config.toml
train_examples = 123503
logit_normal_time = true
norm = "layernorm"
scale_shift_norm = false
optimizer = "adamw"
lr = 0.0025
beta1 = 0.9
batch_size = 256
lr_schedule = "cosine"
Rows from block 3 of a small class-conditioned image flow-matching model, named by matrix and row number. Rows with one number belong to one channel. Each number is 128 + 24 x the weight over its row's rms, rounded and kept within 0 to 255. All counts start at 0. Numbers have three digits each.
After each channel's rows are labels from the 100 images, of 14848 (inputs lightly noised), where the channel reaches its highest value: "patch colour" is the nearest of a few named colours to the mean colour under the peak. Only what is clearly more common there than usual is listed. The data: crops of objects in photos (Visual Genome). In brackets: how many of the 100.
# convs0: first 3x3 conv (model.enc.1.1.convs.0.weight, 96x96x3x3, each kernel summed), inputs 0-95
# convs1: second 3x3 conv (model.enc.1.1.convs.1.weight, 96x96x3x3, transposed, each kernel summed), outputs 0-95

convs0.0:091164151111144143139136155155161133144134159131147148145172113137157158137148166148156120162086146185124152137136152129143144158107125131180094102170133153158147092137112130136142157151160135142144146144148146180145143123160103084150093129132109130120123131114149126135152094133186119148
convs1.0:146117157065102083140101113110100089142122078149117087135119113163110174162117160123147141111139095137128116108086166114128155181141112111137106121126138086142118109138115124116060123144149105144142098123110137126121115119119127131108125120161134107150144122093132096134136154129183162109
patch colour: black (68)

convs0.67:147168143129127143126149117124135125144162104144170137148139138145171128133137169160171134167162125116123183122118135120160118121148116139151124154157144145142114117168182144111132138185164116148139142110169176163139171112163139137109134147167152152131110131108180158140114163120136142112
convs1.67:107154120097141080133114130138126129071144100169131116140107148097137156128107121147180061139113105150168134120125142136144120149107117105121137137128163124095131119125112087137120147108136168129118125117104143161118133125127111142089158174143090117113147196142159125108133129085078116098
patch colour: black (97)

convs0.95:178105131128128136145153111158138133124149099138116145140148164153140164163153159072111151114185138137148132079127084165113161158152152156138095091107153136110133159127137109152152117171124163132160135101116132146089139129134156105135157146131124140145125155149129098146174102130110097149
convs1.95:132155125117109152086107127119106153161112167109140106118123067114135114067100112157143119131122131132102159146158147116125100139107122088153132161133152169102136143115121097088097115123130115133088122094116120114150116119131111125147108112112125119117088092117126101115071130102206103116
patch colour: black (73)

convs0.33:101129112113151129141153121132182126144118140126131172173151131115133171114153144125134123123111132108146114164081149142119116135159144155165058139126112108144155069124154168169171144174122152142129145133155145176098112109136134104139127140142162134148148150154142142125162124163147154131
convs1.33:124095114117110131160108123116094114120158108107126096135149075091146128143104153146160126118157159168096145117162159098093103167103126111083158150119156143133103119143148109109120117153144112118145070101076167130113130148151157151103170133149134115118156119159135115091109102125131127098
patch colour: black (81)

convs0.93:135106122176153147163173141124148143108176156178140140121124119135152160151137111141132148124160141081151155145143117145140144120142166179131151113122117111146129160127133134146096107133147156116140113156119136096136139140093151083142147093135136098160141156125137120135124106139032116146
convs1.93:127119116096094146128099123152091144144156090103128107144121130102137107074111170119136147123141093114095178127101135067120102128120106110142131099148136142152128114108131124094142195134137121171136117082135148107114130136127163151099140178111143155142106088108142099102106122117101130094
patch colour: white (38)

convs0.9:153137120142110151145125132159135165139087149121147128141114137117135100137137160121143143156101158147156108151126158167121134145132173134165134150123147103152130130142160145147138148090126149138156141129132138150094124116134146190150106142163183087118181114133121146165161135135177195107
convs1.9:087093141125147142103105121133134116117078125075133142090151121112139098105102146153147137140136110140063166130134125085130139117064105119082163129140117156133140156118155114106115094122107111097144144088143138148156118138161134137146127136124112127117108078126137102081116127154174113105
patch colour: black (81)

convs0.80:129155160139133156138139116128150128105122134123142133175134123125136158131122171130173163154077133125137116124097124158158140116143172153157084100153157142154142075171120137128153146145142144153153154130151146160094110132168172115138094137144148091132191119128154109152156120124112146100
convs1.80:151118105067124131139119123129099107140113156128107141129133072136138112107124155125110132145140154158094120150106143109145092164143108129122156154099150132083142162090139120115096120103150086117145098111140180149144110138161137151145155127100094144145093114132123113110096178062160130113
patch colour: black (88)

convs0.72:108116136149154133143168113137147138095107140138127130148137133145121115147160133116118133089100150113190120142141117150150134127139160162118135109099180117122163069086118106178141142122103155129150123164083095123150061123136121097130115110111146115138158157145115137149142095124074130157
convs1.72:167137153066111131118097157131076144143141109128110136130120098141120120083100155139132155138134098162097124129127145105168109133113097089160125077140122117132105103144149148087125099118159123107081155098115157147090114133147136152157123103145136135103108100130154105137127133072152164107
patch colour: black (100)

convs0.28:137125116212115098111127153111137146134101157141113152130147120123145122084158125164137126131158093165142142132140126111179125154120087107141151101060158133158116155121148155148169124113131091126134123146117107138136178163126086148119156134149111136125158136137104170113134120094126124154
convs1.28:162152145173145152084136131144091167148133194139109118122125104113111128100106124130115136116115123135100131119117128064149122103127121098179112067158126156143130083111099150107140118130110129132141108105143163131126130087161157144172130091116141106144129118128132114139094097117169126091
patch colour: black (61)

convs0.44:139114120127145156143148121137134153093121138137121149133103144134123091166145072100108120081079137116182108123114135165122135119153157159129124135105119108127148145108092112157190153142126168145146111135124104139205092116118152109153155144112136095138162153147146135163134116163122135144
convs1.44:135147119079121138131104162104143120168131124115120104152117088117142093109110132154137167125130145141081114165147137128125128138122075127086141142159111131152112153130134127094073096114102092090132172156115109130147093165097083132139146114154154141110123089122117090102145116102172136107
patch colour: white (87)

convs0.6:129112132156142140138156140129099119121111126140152146151107137136125081164150146108158194161158120133142135151168083163157144144122131179126133158165169134104163146127153154145141128155145146116177139165106125132110119159170157146161118131135112117138169130123118126147155125130062141152
convs1.6:129136160107166124104104141115109132125099106114123104118122138115142100112107151122135167175110145122079148109106136105104104123087121130142153104163109158162112142078097102096156132075132129095092136097115164132139126127109140145201104131111160141109096076084135122119119134141134120120
patch colour: white (29)

convs0.19:132126126147139121125152156149130145103153132162122142168113159149139113160179151100151149136132175138159145106131113167150113159195155161121174137134136099129149134103153136153174110131128125164155096090141165121123129131120163128166141130118168062147094127111144141140114130153129134110
convs1.19:165175123117106134162114133095143135162132163114166133096118070128099143095083130156169125135131106110125120115144165113116112119069116097140116135153156149094139110134130132093101116145122134081081115153111144115120114098155126127091120132114111123087119137139140108141111114101197110118
patch colour: black (70)

convs0.71:107155159150151146152151142128132089142147146134154132148144131132134169117135181157165143143081128138123117140116110149143134158113124121162073097148148153113176059143116119127159116164130138148145159155149129151107097146151152078143101137115135130135174134113154099139172117123141102154
convs1.71:122121141083117133130104125126115091145122120141124135128137075135125140106126140130127126144131142168095134124111128093146113132148114120151136104103139100121102122139151119118075134129161097130135113058127124176112094148156128168143145153126106159149088101147158133093075173051155141129
patch colour: black (86)

convs0.17:149105142150168161156140132155136137088113143130103147105085154117116115151148141153116126106096164130134110152091141150132156102174147141122131126118118127107156156106106122155134113116114153138172115157117111092158137129098164140153152121164148089123138147150136107159127063161064109160
convs1.17:143136104116072134125111166092111107147155129121156107154116092129138106100109137149138160156147096144101135119155126097145151119109111081123145115130108081149099132148144157092132157102117110133081151101118095147118101149121103166126131157135121162140119100094136124107159172061152142115
patch colour: black (92)

convs0.90:134089140165166149135140128149137171114127159135146152125111140114147137137145137163111151106099164141130114169118100127121125131135135126124154101125091134118158113144102145153130115096134113149123147163122101099180108146108191121158139136149164069125117151149156111114125088172060126156
convs1.90:112160107112096103106100145079154127160141130089143136155108116143114102105125160153147132139117090147124131126166148108129118119113139109070155140148128092149095100130118144100124171116095113174124129113101130138126105131079105156118135108126131133115114070088170130131092154072130156129
patch colour: black (86)

convs0.63:162146146128135132152149129154126091149096152144120146137111146127081138099149125099113101128113160136165127143117151161121144156132161126150123139087112121137132104170167139162146158135102177120159123144107119149120085153112116172105096143132089109095178154178109137152175112098140131154
convs1.63:124151132120109111092113111157068145139086138118113139097139154131140094064136108129134126157126086092098146135151119105153120111115127126114158150129147165114133141075170108100135110133159119114125140115167135133177128080137109110165106080131125142130098086107110116109094132099157119118
patch colour: white (27)

convs0.40:148125159112143155098109126164133142145102138138139119115159130165114131115165131150128138118133121158118145137145170101131198119149131145136095140137163190139128114109129149151180184092106123121130126171135115152155107129125093110118133178116133186158155139126130130126153154164136128170
convs1.40:158157140111103108141090109080107114152127108100129123114178092134131127136078149158158134162113097122121098118173143178151109100120120111120100121143172127112112103140105128105153130130163150122107126124145128132108134102099133146151126138105114083134113108148125076131131139116212120100
patch colour: white (30)

convs0.51:113101131159155146158161120158102129112115141150102134143093165135126136124154124131107118083134137104168132145134097122140151131190148120129144140080153097132141149101185127162088141144095129121154134152076119115122135098122137145101126131155159072102169136140111163160143098130105153147
convs1.51:119130121095107137086102114122108141129122111131141134139151142141119104083112117147131132126148128118073127133125132063113133150102106129121124142141142125164113166137185151105130069140156075112125156069168168167167115119139103148156146120137122110137082110128109117087120138130153134090
patch colour: black (56)

convs0.82:148121123137139145124110141120128129158115129137128121127180158167125059151122131152144139145150137153145147144174150118165163156150131127112138149178162159120132129165130109142146173109165121154138154154150112159168137135146131152109169165143142180163140130122169123128127175146164149110
convs1.82:181106124117105127102130122106080114142134184104104122072142073112150126165150143139118165142146099156119095143122126146140101126186107116107110115146122101159121158108086139114096098158110154123162159107151158109122138137096140133110122082114111119114096105110143115126123113108147093130
patch colour: white (90)

convs0.42:152087174146124126153150126130112136117075136173095124143165138143121118139154144129120117105165145139166135121167137159096144131121137157119138170071164139093147146110155118159169139113147192139140150095092086138111113136105126157169157140122132134127152135145102133144138131128137126176
convs1.42:139160169119107170092105118124118136147094135117148106098103112155136095122104121125147173167120100123093146132147140097132091090109120120129107137142135138086086142104135146085088139169162099129106133148144157132133133080154146107108110097143160122130125091114127105128076121140124118070
patch colour: black (56)

convs0.38:135140124150144154142146143124134151132154159149142128127129152134144162160112143140159162134173140113124145133179123128166138126156128142142202134166133129137120210106110104144112144122157120130117137165147198109122164139139139138127149112167160135140162145139163154108110141152164131101
convs1.38:164147106112124106124106121129157100136095084122160125071102147167160123125133152107118134163133072112122137131113138128144138144094109104186134149124116104134128108116094137099119083096176160169147120093145143115126124154089121120081092155139110153122086117117145115144106121099097133126
patch colour: white (27)

convs0.52:133144146134149161145145122158121137141151158133158115151122142124146135133144193154164143144162149130138124130151100128152141143128164110157130076136144118154148160112185110137099144140112142116174173165126151142076153121139152118132118078152170096126166119153141164155158112128137162131
convs1.52:109130100094137098086121132124136173112076116120166127096147150141100097100120128140154113150134096120081128135126142076142126153112118141085117140121146142166121153129174162101134097135169086107100151072158119126147145130155105154137177150139090106121100130133125128096119129134129135100
patch colour: black (78)

convs0.7:131153178117099107133117151138164134182133122116150123150173109151152117168117171139162131153139136168143110116157130162133112172128130133132113100158153151141143122133113116114166162140173148154116150098155137162144140133135146119165146173138122189153114150140156132133143139132188149124
convs1.7:138134152078125145115106096106113101138140133111111132078131117155125156096119134145132166146162116103097078135117124091134166082140100127142108126160159120171113161147119158141063116153155109123146147164159132157135146116095091104068125137134119123104129102122108117117145144163139145143
patch colour: black (96)

convs0.32:139128136142142146148154128108148130131127140121125135144147121122137187135153171164144166151166125073109095124145146115112104120131130131129168103153119127103137207132138123142098124137152135136137140128173160095134196108130148114150169140162175114164116109153140137127117144176147147106
convs1.32:185134130097114101110105119154133106143110118129143141083100161160147112093131143119115112169118089113130121107149154150153161131101108104142138144131136140096128092116126136099138095083162141166116118133142145138135154171115109126094053146127118156095120159101149127118110142074093150133
patch colour: white (44)

convs0.37:071160123144138130160130146123160124126156154143137170148124126091107179148155131116144113140098126118134126135060140136076129121123161132158069135159132136128162130145141127162172156164082143152154159124120140159129132146154132114142141129140130080144157129151140137133186124154135127143
convs1.37:114102103087085122124135120137068119142187107146126116110156070079158145141147132126129152102149174161089132109143107107097115172101106084136137121117139141132124117116163139118103078106120109126150109120155164110142125157108114123124164128113126141097130106159102107127114128123157149098
patch colour: white (31)

convs0.24:120131120157140139123139134146142118111125175158111142150133138130117147136173110116114119119098123073172174131117195156145143119160165142127155154130109138121151117146171142172133136121105185182144125131128079114134113108145121134119126161103129073109150148140095155135148148139132121174
convs1.24:146108159070096153115113121142082149148133129131113125134145115118139114096115126130121140109104136133108125145160132145102107130100102114142127171140129138102110130107151131101103085101139087099109169119101183119168125114109098107147081093126168121129117089098140093135130104093187104100
patch colour: white (36)

convs0.31:151128124143162172139144132134102148108140166099156189120077163134156114149152142106165178151112138107132141158128091112165163115159158174143140124180145127132130144146137148143097139139132124143147122158141151117132133143161168112120126113147171131141150136142156149179115132147089128151
convs1.31:085140139124146121155109117124095123130116152150139150108126171159136120129117144136181123145148080094082158150088147038117169127101112095125144117148120151158142132119121120127150106111095119115120145116117117129136110149106111152126101106139123137098147144097169110096173098129087122102
patch colour: black (72); white (28)

convs0.49:129129108135141151134134147129121145153121145125160144118134137143125087145119135159144155161144132146121135154113184110127127138159133153115124209171130137136143128116129154134129155126150114130128142147167123109133160142145148216122155163151143154134127127130148143125121187163200159142
convs1.49:147120167139129116157164108146178131128133132130127112133137080106135128153123106126124139162130185136109099126170094135165151113129118119132124116145097128132124122107107219154100129064113095123127146149153136146138140144117119110115107097077127117132132132148113138175148115117115068137
patch colour: white (30)

convs0.77:123162167133127126098109126115147129129157118164149127145115138140136148140132188157154145188167100146117186129142136109164129130128120117154133156178184142148121137177153151120111131129160131149104128131147154133185161115153151150133115143173139148149128127113186135130126136147146142106
convs1.77:093132103115135104107154109154122129129147118148125127146130144077116150181152145149152081084085105131185103139092113122132132107120125127114090132134121122077118156142153117164146110177126149134110119085129139154104155122156122100092128131143151120112166143166143187147125135099095137128
patch colour: white (100)