Rows from block 3 of a small class-conditioned image flow-matching model, named by matrix and row number. Rows with one number belong to one channel. Each number is 500 + 50 x the weight over its row's rms, rounded and kept within 0 to 999. All counts start at 0. Numbers have three digits each. After the name is the row's rms in percent of the matrix's.
Before each channel's rows are labels from the 100 images, of 14848 (inputs lightly noised), where the channel reaches its highest value: "peak at" is the part of the image that holds the peak. Only what is clearly more common there than usual is listed. The data: crops of objects in photos (Visual Genome).
# convs0: first 3x3 conv (model.enc.1.1.convs.0.weight, 96x96x3x3, each kernel summed), inputs 0-95
# convs1: second 3x3 conv (model.enc.1.1.convs.1.weight, 96x96x3x3, transposed, each kernel summed), outputs 0-95

peak at: top right; top left
convs0.26 096:543506552571552531556542474522535489422570505464552613430412554527532562546512492461537575529521595448489432496461484548539594421474559546524438439578522550453545529546495533524450467590511572563528539486497453508522495544588551427526532500508490451537488572479545492536570444534363470538
convs1.26 099:528474458401434476456472535475364575548453512469471378490543400443538466488502533531501523483513434522484607540528527475435505590492457400532509512482535516552500582477546487458509557465485454451452474445453496534473485558424445569540487494491518559525476363445502479450454561392539454521

peak at: top right
convs0.81 117:534632546509506526506505541496563506537516473490617526522543545550586548445473615510600561550550539517483539495549522480597512509482505500586470477528516606472486496538497557467471538577572518527514529526573470573623475532623513508526534572554551585504424491511472527564487529526544545449
convs1.81 132:543511455478432400455474523441407484462493534536489507491487563512503524446458487556533442566492386465516515471500528566451501530484477494569491507527559451491428456463465402511562557432487553446475603457437545590496492440437482618500501535541378520467517544462544527483556561375528449429

peak at: centre
convs0.55 092:527500561436533548453533513487547568559528571599533480561500487561532574569526528494565514533532445486554538533570481548588556491571633613423497519570551567490509466580588551504494549573546472571509503513551512506529459462524624523514577544542529528556456501495538512597513542480500545484
convs1.55 146:486526431458455474418463496498522413573430477484528401506509461514525465517559524482504465471469478510500513539487542510500445555491468513327482620505532478503474617438562511506367473520461461519599512539551541426550508482411409533473540518517456546555464450488479484466484559456619472475

peak at: top left; top right
convs0.48 102:483499490550550514586569442507489509479506544497536480479407555485463476549509410477411563432508540433563427549406449526431528457477560534536484456471580484459535431464472462592504502481469553500527515550448476483667359514471482453509478499427489484479550535541479507531542445524394476577
convs1.48 126:502462541423472517470412605485452505553529461483420488531504420435506481471452525539512560534491453588438504565564487501514500539475393426544526420558469491528469416562477484421462479425480472505452531479434470532453393596443473618582496523480523550458429421518552433463490494442543532479

peak at: top right; top centre
convs0.14 109:506525522258492508565509499527468556507531539476485471487461595436632519489450503533498534531541607559456540536623526481545515503537428433528542541554600511511489579535558531490556464513543493521516532542497517506496565557580512493507480520483543517473545427554460490462556506474529538514
convs1.14 168:495473537309510469572472487437564479462515373504542614450513440572497533553512522476591501558503523487458464528542528611474524542465526575476529564471485487454510471526558420472432483544568465465398540455441482535568487548486507473444449528559487543440403486523528481491502545494441506496

peak at: bottom right
convs0.66 103:538528550543493457563507553483500512598494484479493458526617542567549472536454524518543514555533497572520500532522580507556491518533468481497544571553456569540496535593475475475545593501559515536538511482561508643475579558487475618527558616516486598536485509507482524469497598536618564461
convs1.66 086:596478510448498476425553480474410471458425543553504499503485354494561520548520481544501506535484532528427425468538485556480527554532455512530439579531520552507578518451472512515405367484591374492496499562490538557483501620536512460547458446501488409433449515452477493445527482441514449479

peak at: top right
convs0.1 113:481536555491540563474468535525487495524489490526592537477554515496519554537521617624466520622581536599514580520487560514450522493464500487467543571587554591499525506610483508483478506571555532543495530536496501484677539541445540542533521513551486549534506474496628433494519505499537473499
convs1.1 146:507539551405521371431525511500490544541526449484494560490532482432457550549551508466525449416479493603588514530471481519555474574562481469426502485521502411457561545498571537451521477546398517520426429492470580438571474529554516509493436443482579552463425496519588605531439537466483491559

peak at: bottom centre
convs0.56 111:610560479543470472550513557489547509512518511398562527519533528534573471544479424536539505510403506566559483506464500572583503480567518553498524489532455460480494539570528583496600554543500550558587545480547498564595489533526537578582528559408508551505478490530528538567510567653489537546
convs1.56 091:504628458554538435395536473452509473480458471497563528499405512557404526502475442560575484550564546444461455444498554463461576563478533510429527569564503484448620520520565499465470449402420463362446490489488506505544461482516480509546533462517427545506461534409523472442492498517507448489

peak at: top left
convs0.39 080:488460480522513501581502516517528512577556520505465563518484535442486566540536546584477448474486548576577485538458551546438355443523531531523465566480498449554537474521623588538585506553489552590540546524464565561473522524443530535517570472576511469452579540581560520474569502517434541602
convs1.39 072:565531465466468586471502476555418497511516522452563482474527361520504488476482490526582496451500622523429503445589532479465505445423528456385510578504486576435496547436562559422425436567492488482469459474487540467556525506576423534496526482461497494446462442518479432556533423488575418453

peak at: bottom right
convs0.75 091:482527517555547531490534542534483490433483545535526522530457576449523498523502532472542577490388593419478463492425521601547493479481559571542452538561480508460565478487561580530532428557497553587561505496625459443537491494576622532596467546484550386468517523492515535535551443572525500479
convs1.75 088:526481485438423468466444540452553524577501518491511455567516416480548491476495527552496512487517558611473513491546498456424479568494456470540490543515502469516413532497574479450477486397487419436424534426425550557503464515497457590530492517501515571511458345495522512458412579381607475498

peak at: middle right; bottom right
convs0.35 110:592531612516509494471460562523461502506484468539479503466528557566519539436531493552562568505592466417496542565505611515555573536574489535473558583465600590545520496457472451536517564428501604534508463537507508506545472582480525585508585583499548595485565492473502475478497551543583519542
convs1.35 076:537477505470415514526528509498439436501497517444533418482485470480530443412484520497572559532552482430396518491491451518538500444395495501564512503485440519515405587453489553469572612514518457498543505573550521516550525421583546477455464379494585502458538400448470453536588431507452471426

peak at: top right
convs0.65 116:521536504484520546506520576519548514528565554542561547531481432485561642485498528552532523587546549566463527521578484503525523476438498442520548458543487494591501566595563599481457433585518471482561500552549605433488560512496506516536485398555543475511507541505581631505545493462457578512
convs1.65 102:552547486559551464498423495520620473536446425488552468418489546501446519565508534484465415530490418480489541496456593436555523545523486492439505507508521484462620443547494446440532454508585504472511421443547499485424501506560524546450515672549430565577512530500523486458434529512581546497

peak at: top right
convs0.8 101:534493495505535546557572505528455561458463478476541575550580540560507556576489468511557571532542571476535436533552484546572560574545542603520505491557539553515559556546562460524557499516583554537473623542403502547408510622584576490559509545540550508528472521524506448509536534520444542537
convs1.8 060:438539444499484530444496485490448503538514507408495460470466390508484483501461509525531570520510428500428498497540522372423471411462493424475517544539375538481519515506430597448414501418456408433460511450502532495504471526515427516515462428500495503518421469373513438429523439532566459421

peak at: middle right
convs0.18 099:483534501441501537479516615534472480618510537565478553506542465488479505514536516640528418571522500572456508510478588505464539540492501452558458458530505563562534430566493406508516520470597575563559590491502577557561506576532465484558481473537471539530513534565575546503611471512597495529
convs1.18 094:571431471422500472476469471442573441485474508507532480524520410602451525500389546435530568503559539471407500485486470482539519466535517509518511531493505458571378524554471519471437586473561422611508394596476490499502502521491553499469500525492508526566451401578445457493437558471602491456

peak at: top left
convs0.4 076:516532457409535455590584477501500504476586526522502569478512564475539533383542537542459591554516573514433600516498550511465505502450418465611539538517560523514517498561634519477508395492524543571507571525555518560480467578563441522481366466534504513483541464509516545462512527545499469503
convs1.4 173:525514589485532529533466485522474562448577431467485549426512534504459501454402516483485522564475477465462519458493486494549516454470513450632541386528492512436533397530535502470581486441507479376388461427466561526529520425629539460567398534496566484485487515515545441501519461518455503437

peak at: bottom right
convs0.50 108:478563512519492499474509527467555421538549523580566508541531505511542435436468600538605502486605487496475596531570487481596473521528485493542507511498669444478497469502596523454511511526535509465502565538462503530536592560622540542483485510566531534507631449473561506493523543430527552523
convs1.50 129:582462457485457500583529449512477563479491531515473468545456372501536462559474575451448462573429529511531484531525502507473467503589513601571473517459435484404449463451469482575458453399532507580486507385511515599458509541540524469488459488460479572544476504552512511421539571366474447499

peak at: centre
convs0.91 115:547512481483466525519522483542463519584518491498528572532565531605534380528475513553536477487530478521604422527532583518488521596564517538442514567507502547495503531559558452471565573538531477527509516435582511564443511524497561612534578598509449545534491549515474548500544639441591556509
convs1.91 081:558595470462546539537492485467480486478483586427496510361504450565554493490479501501592556608534492528444500519498485412588516403550487442378533522484478469446517565479461596469405531465470505454531504576557514464573523467523489473449514455496407540476429466429489440475433548498492429500

peak at: middle left
convs0.43 088:524582533518530515593585510544572549550471538599514439493599440520468541499535528533460509456452518518549421502564517506480524475498533501499561462398429450531528552484537514624446515472438511528555520569465496551594514503434454483521492500514602592574564516528497592511479536546391568561
convs1.43 079:508481484396412514350482523510469462499545481518523520462498444540463501380443531463510565571519467477420491481536527473496420483424463450483497519538494479458519479533605502424488379469577507425489596470579541467552474422522527499527497466524494505471417480480519472491466524451626527385

peak at: middle left
convs0.89 109:361495416511582537513536541498524628507475581593530492532469499458430593553560507553518569468451489549531499617431543512539448486527557576565486555515515501550579453548489503581523510564513531512464568550477492524500410567517506525515494461535480403566510516559539491477549515557552518578
convs1.89 081:459492445445448471484521504500521557511599445457576532511538487476581524609463551489566563492486506570473515450568447411442365553377461465466525464588476504493490418509454548459474499525462511601491531471472595403520489481485541493512551463496585445438478409524509496494480492561541564444

peak at: middle left
convs0.3 106:681543425496512539534479579532499447469510490505511546541431526525496588592519496432503558537479548492510459490425560574531564459531547565598406452544438482524484457478482483562562507514521570483598506514476533595510413558552520533536463560471494502462531574540542467574579487561525502520
convs1.3 092:528576507540469458474461523513438531534397524482506428474447554513420449375440438525518459575529449465475489495465520502579524497439479431545509554506511566485488601453532496443528555408452473431436500504480410429537522436514485543574466420466488572486548436478478460477475480387620440501

peak at: bottom right
convs0.25 105:489526547529544533474459600505489554537521512567419502523549519550550534541498576499602505568595510569506555529603566541555561547531490472455579599589612634521553522533491472493505528482537516522478522511549535514506523524535611543559569552517579602533492510496477502513518521505591524467
convs1.25 103:635510438409520483587543533465563488501470442467501496490535526494534460558483544526427564480500492526504461490457449563485417480505424510589402394482466435532423524488464502509602509555648505570514545537512494569468521539593603479437440526535550475517487436508510541486479547488458551537

peak at: bottom right
convs0.41 105:505506509557532531551499558483554506471438528505615531528491480476545556540532498596571594614480541520478501566457511536470512464461464544422486590621506552631485458571568660510479471511552531528562525558531484434483527573461497499513469419537505520482539492468578543503549504489462565483
convs1.41 104:508497613488517479466434524530466526540589451519490474537478464412481504485394556453507436467480530606440452493486540464540471544507485367510520441536531607468563417495421494473484560409463461463465388512485539444485486520571576524499537557472471568579528494531483415522419508460561498435

peak at: bottom right
convs0.46 081:505556548586529574517596456539562526464524589509530553521465564503549452519505480551530567553473609476521517516471575537572492497518590603559498534516457487538506491526570572566501558460502550530523456500568470520446524496511617532624510501535604396478552544514540529560528462564484576483
convs1.46 072:517417544436365527499471505503454506538475548408498498490584385481529480479435532517546527498504416509452556515513513440472499515446464451433543564541478559487508531451551565445540482441529407386488516486432605479542454522531550566508490435501492503552461435487559442472530505455595446377

peak at: top right
convs0.5 085:518519477511485455577550495512523477543425536508504575540563543517499516432563531533472398525476535562525469511447533494407440452452449489509418571472437466489462455556625524546550507544484516519629510518511462546575536449435449604434450486547441523429593488547524589527553533411563505532
convs1.5 097:515561531424483547487475449515495533447524558488532564426482479561550475467441454472543508539473539489397524519547527443553434513454512463493556545529521510386556458457587458464499373508523440487471494449529585507605484451583562426555489413516513450513452526472510438471382497450566475390

peak at: centre
convs0.85 098:552540527373539565487490531556556531508482526596526472516493415560448519554489566511527448486551431510544486523605527535563575501545580518412554497502510543517522541437523458562507553520557495514493402523488561497564551544493547542524566571523576539563550606518445601543515556565534589503
convs1.85 154:455536393484450486428499475506515397551456495524553409564470451478549493486559502479495512515501531510462532498500538469479451560468459542331441629517510468523483616474530504481349416507501505564595513531558463478545476499466409512493553510502462540527462449457467524458467546463592472489

peak at: bottom centre
convs0.45 090:547493540576471549506494460507537542551530525524530573521547515555495623394502515542514522536499554464503563510577522493578531537536517521571567436555437506703410582513477556503410494507602490485558492507553481511531555540496583477512499413552536452500522503538534573526454502491511534435
convs1.45 107:457424464482411466431499526507515626445484454504535407534469539395474473540502486467522449437480529528519554525534503379561454574467468463456573536504478459512553489459498512457510485397604402536461510435500529421461521579520590476483575599567497487525558516507446463490412502485514522435

peak at: top left; middle left
convs0.68 097:533559588495536534559516507607586587468473462536486530500578585572502472572448532447539521495515568502526541487607528549552550493560593559475561477519498574451552589499453386568504499510460537454506451487493397518439552474560503517535552546546549541568524564548488441515502414551482469532
convs1.68 070:559587516429415529499511538504362454553471537547477507486516391425522471384481491533545528589537422526427539507509452466553539506476423394510490435547473538478487515493506521444488417464573471520492595483511475508538490572518460495464514416516439503442430496412554516450478557433566556452

peak at: bottom centre
convs0.2 110:546486501559472525534561389495520544445560487524529542523469562523583544517540490471510547484477542441541529482565374525563495441510550576540584465520473418489457627439472597549485467530514510521539547479527551438495577475502534447488536412537578356468539502524523502542519493495373493537
convs1.2 101:522581422520493517510451576510461499474442444419517413531485461494500419453416533498514442463483448517486530475534568514498446576493490438453572528482482609412634535441453487427562540456468526454486395511448525481457524602525461525492446490552457514508528540439482454452501389400562477492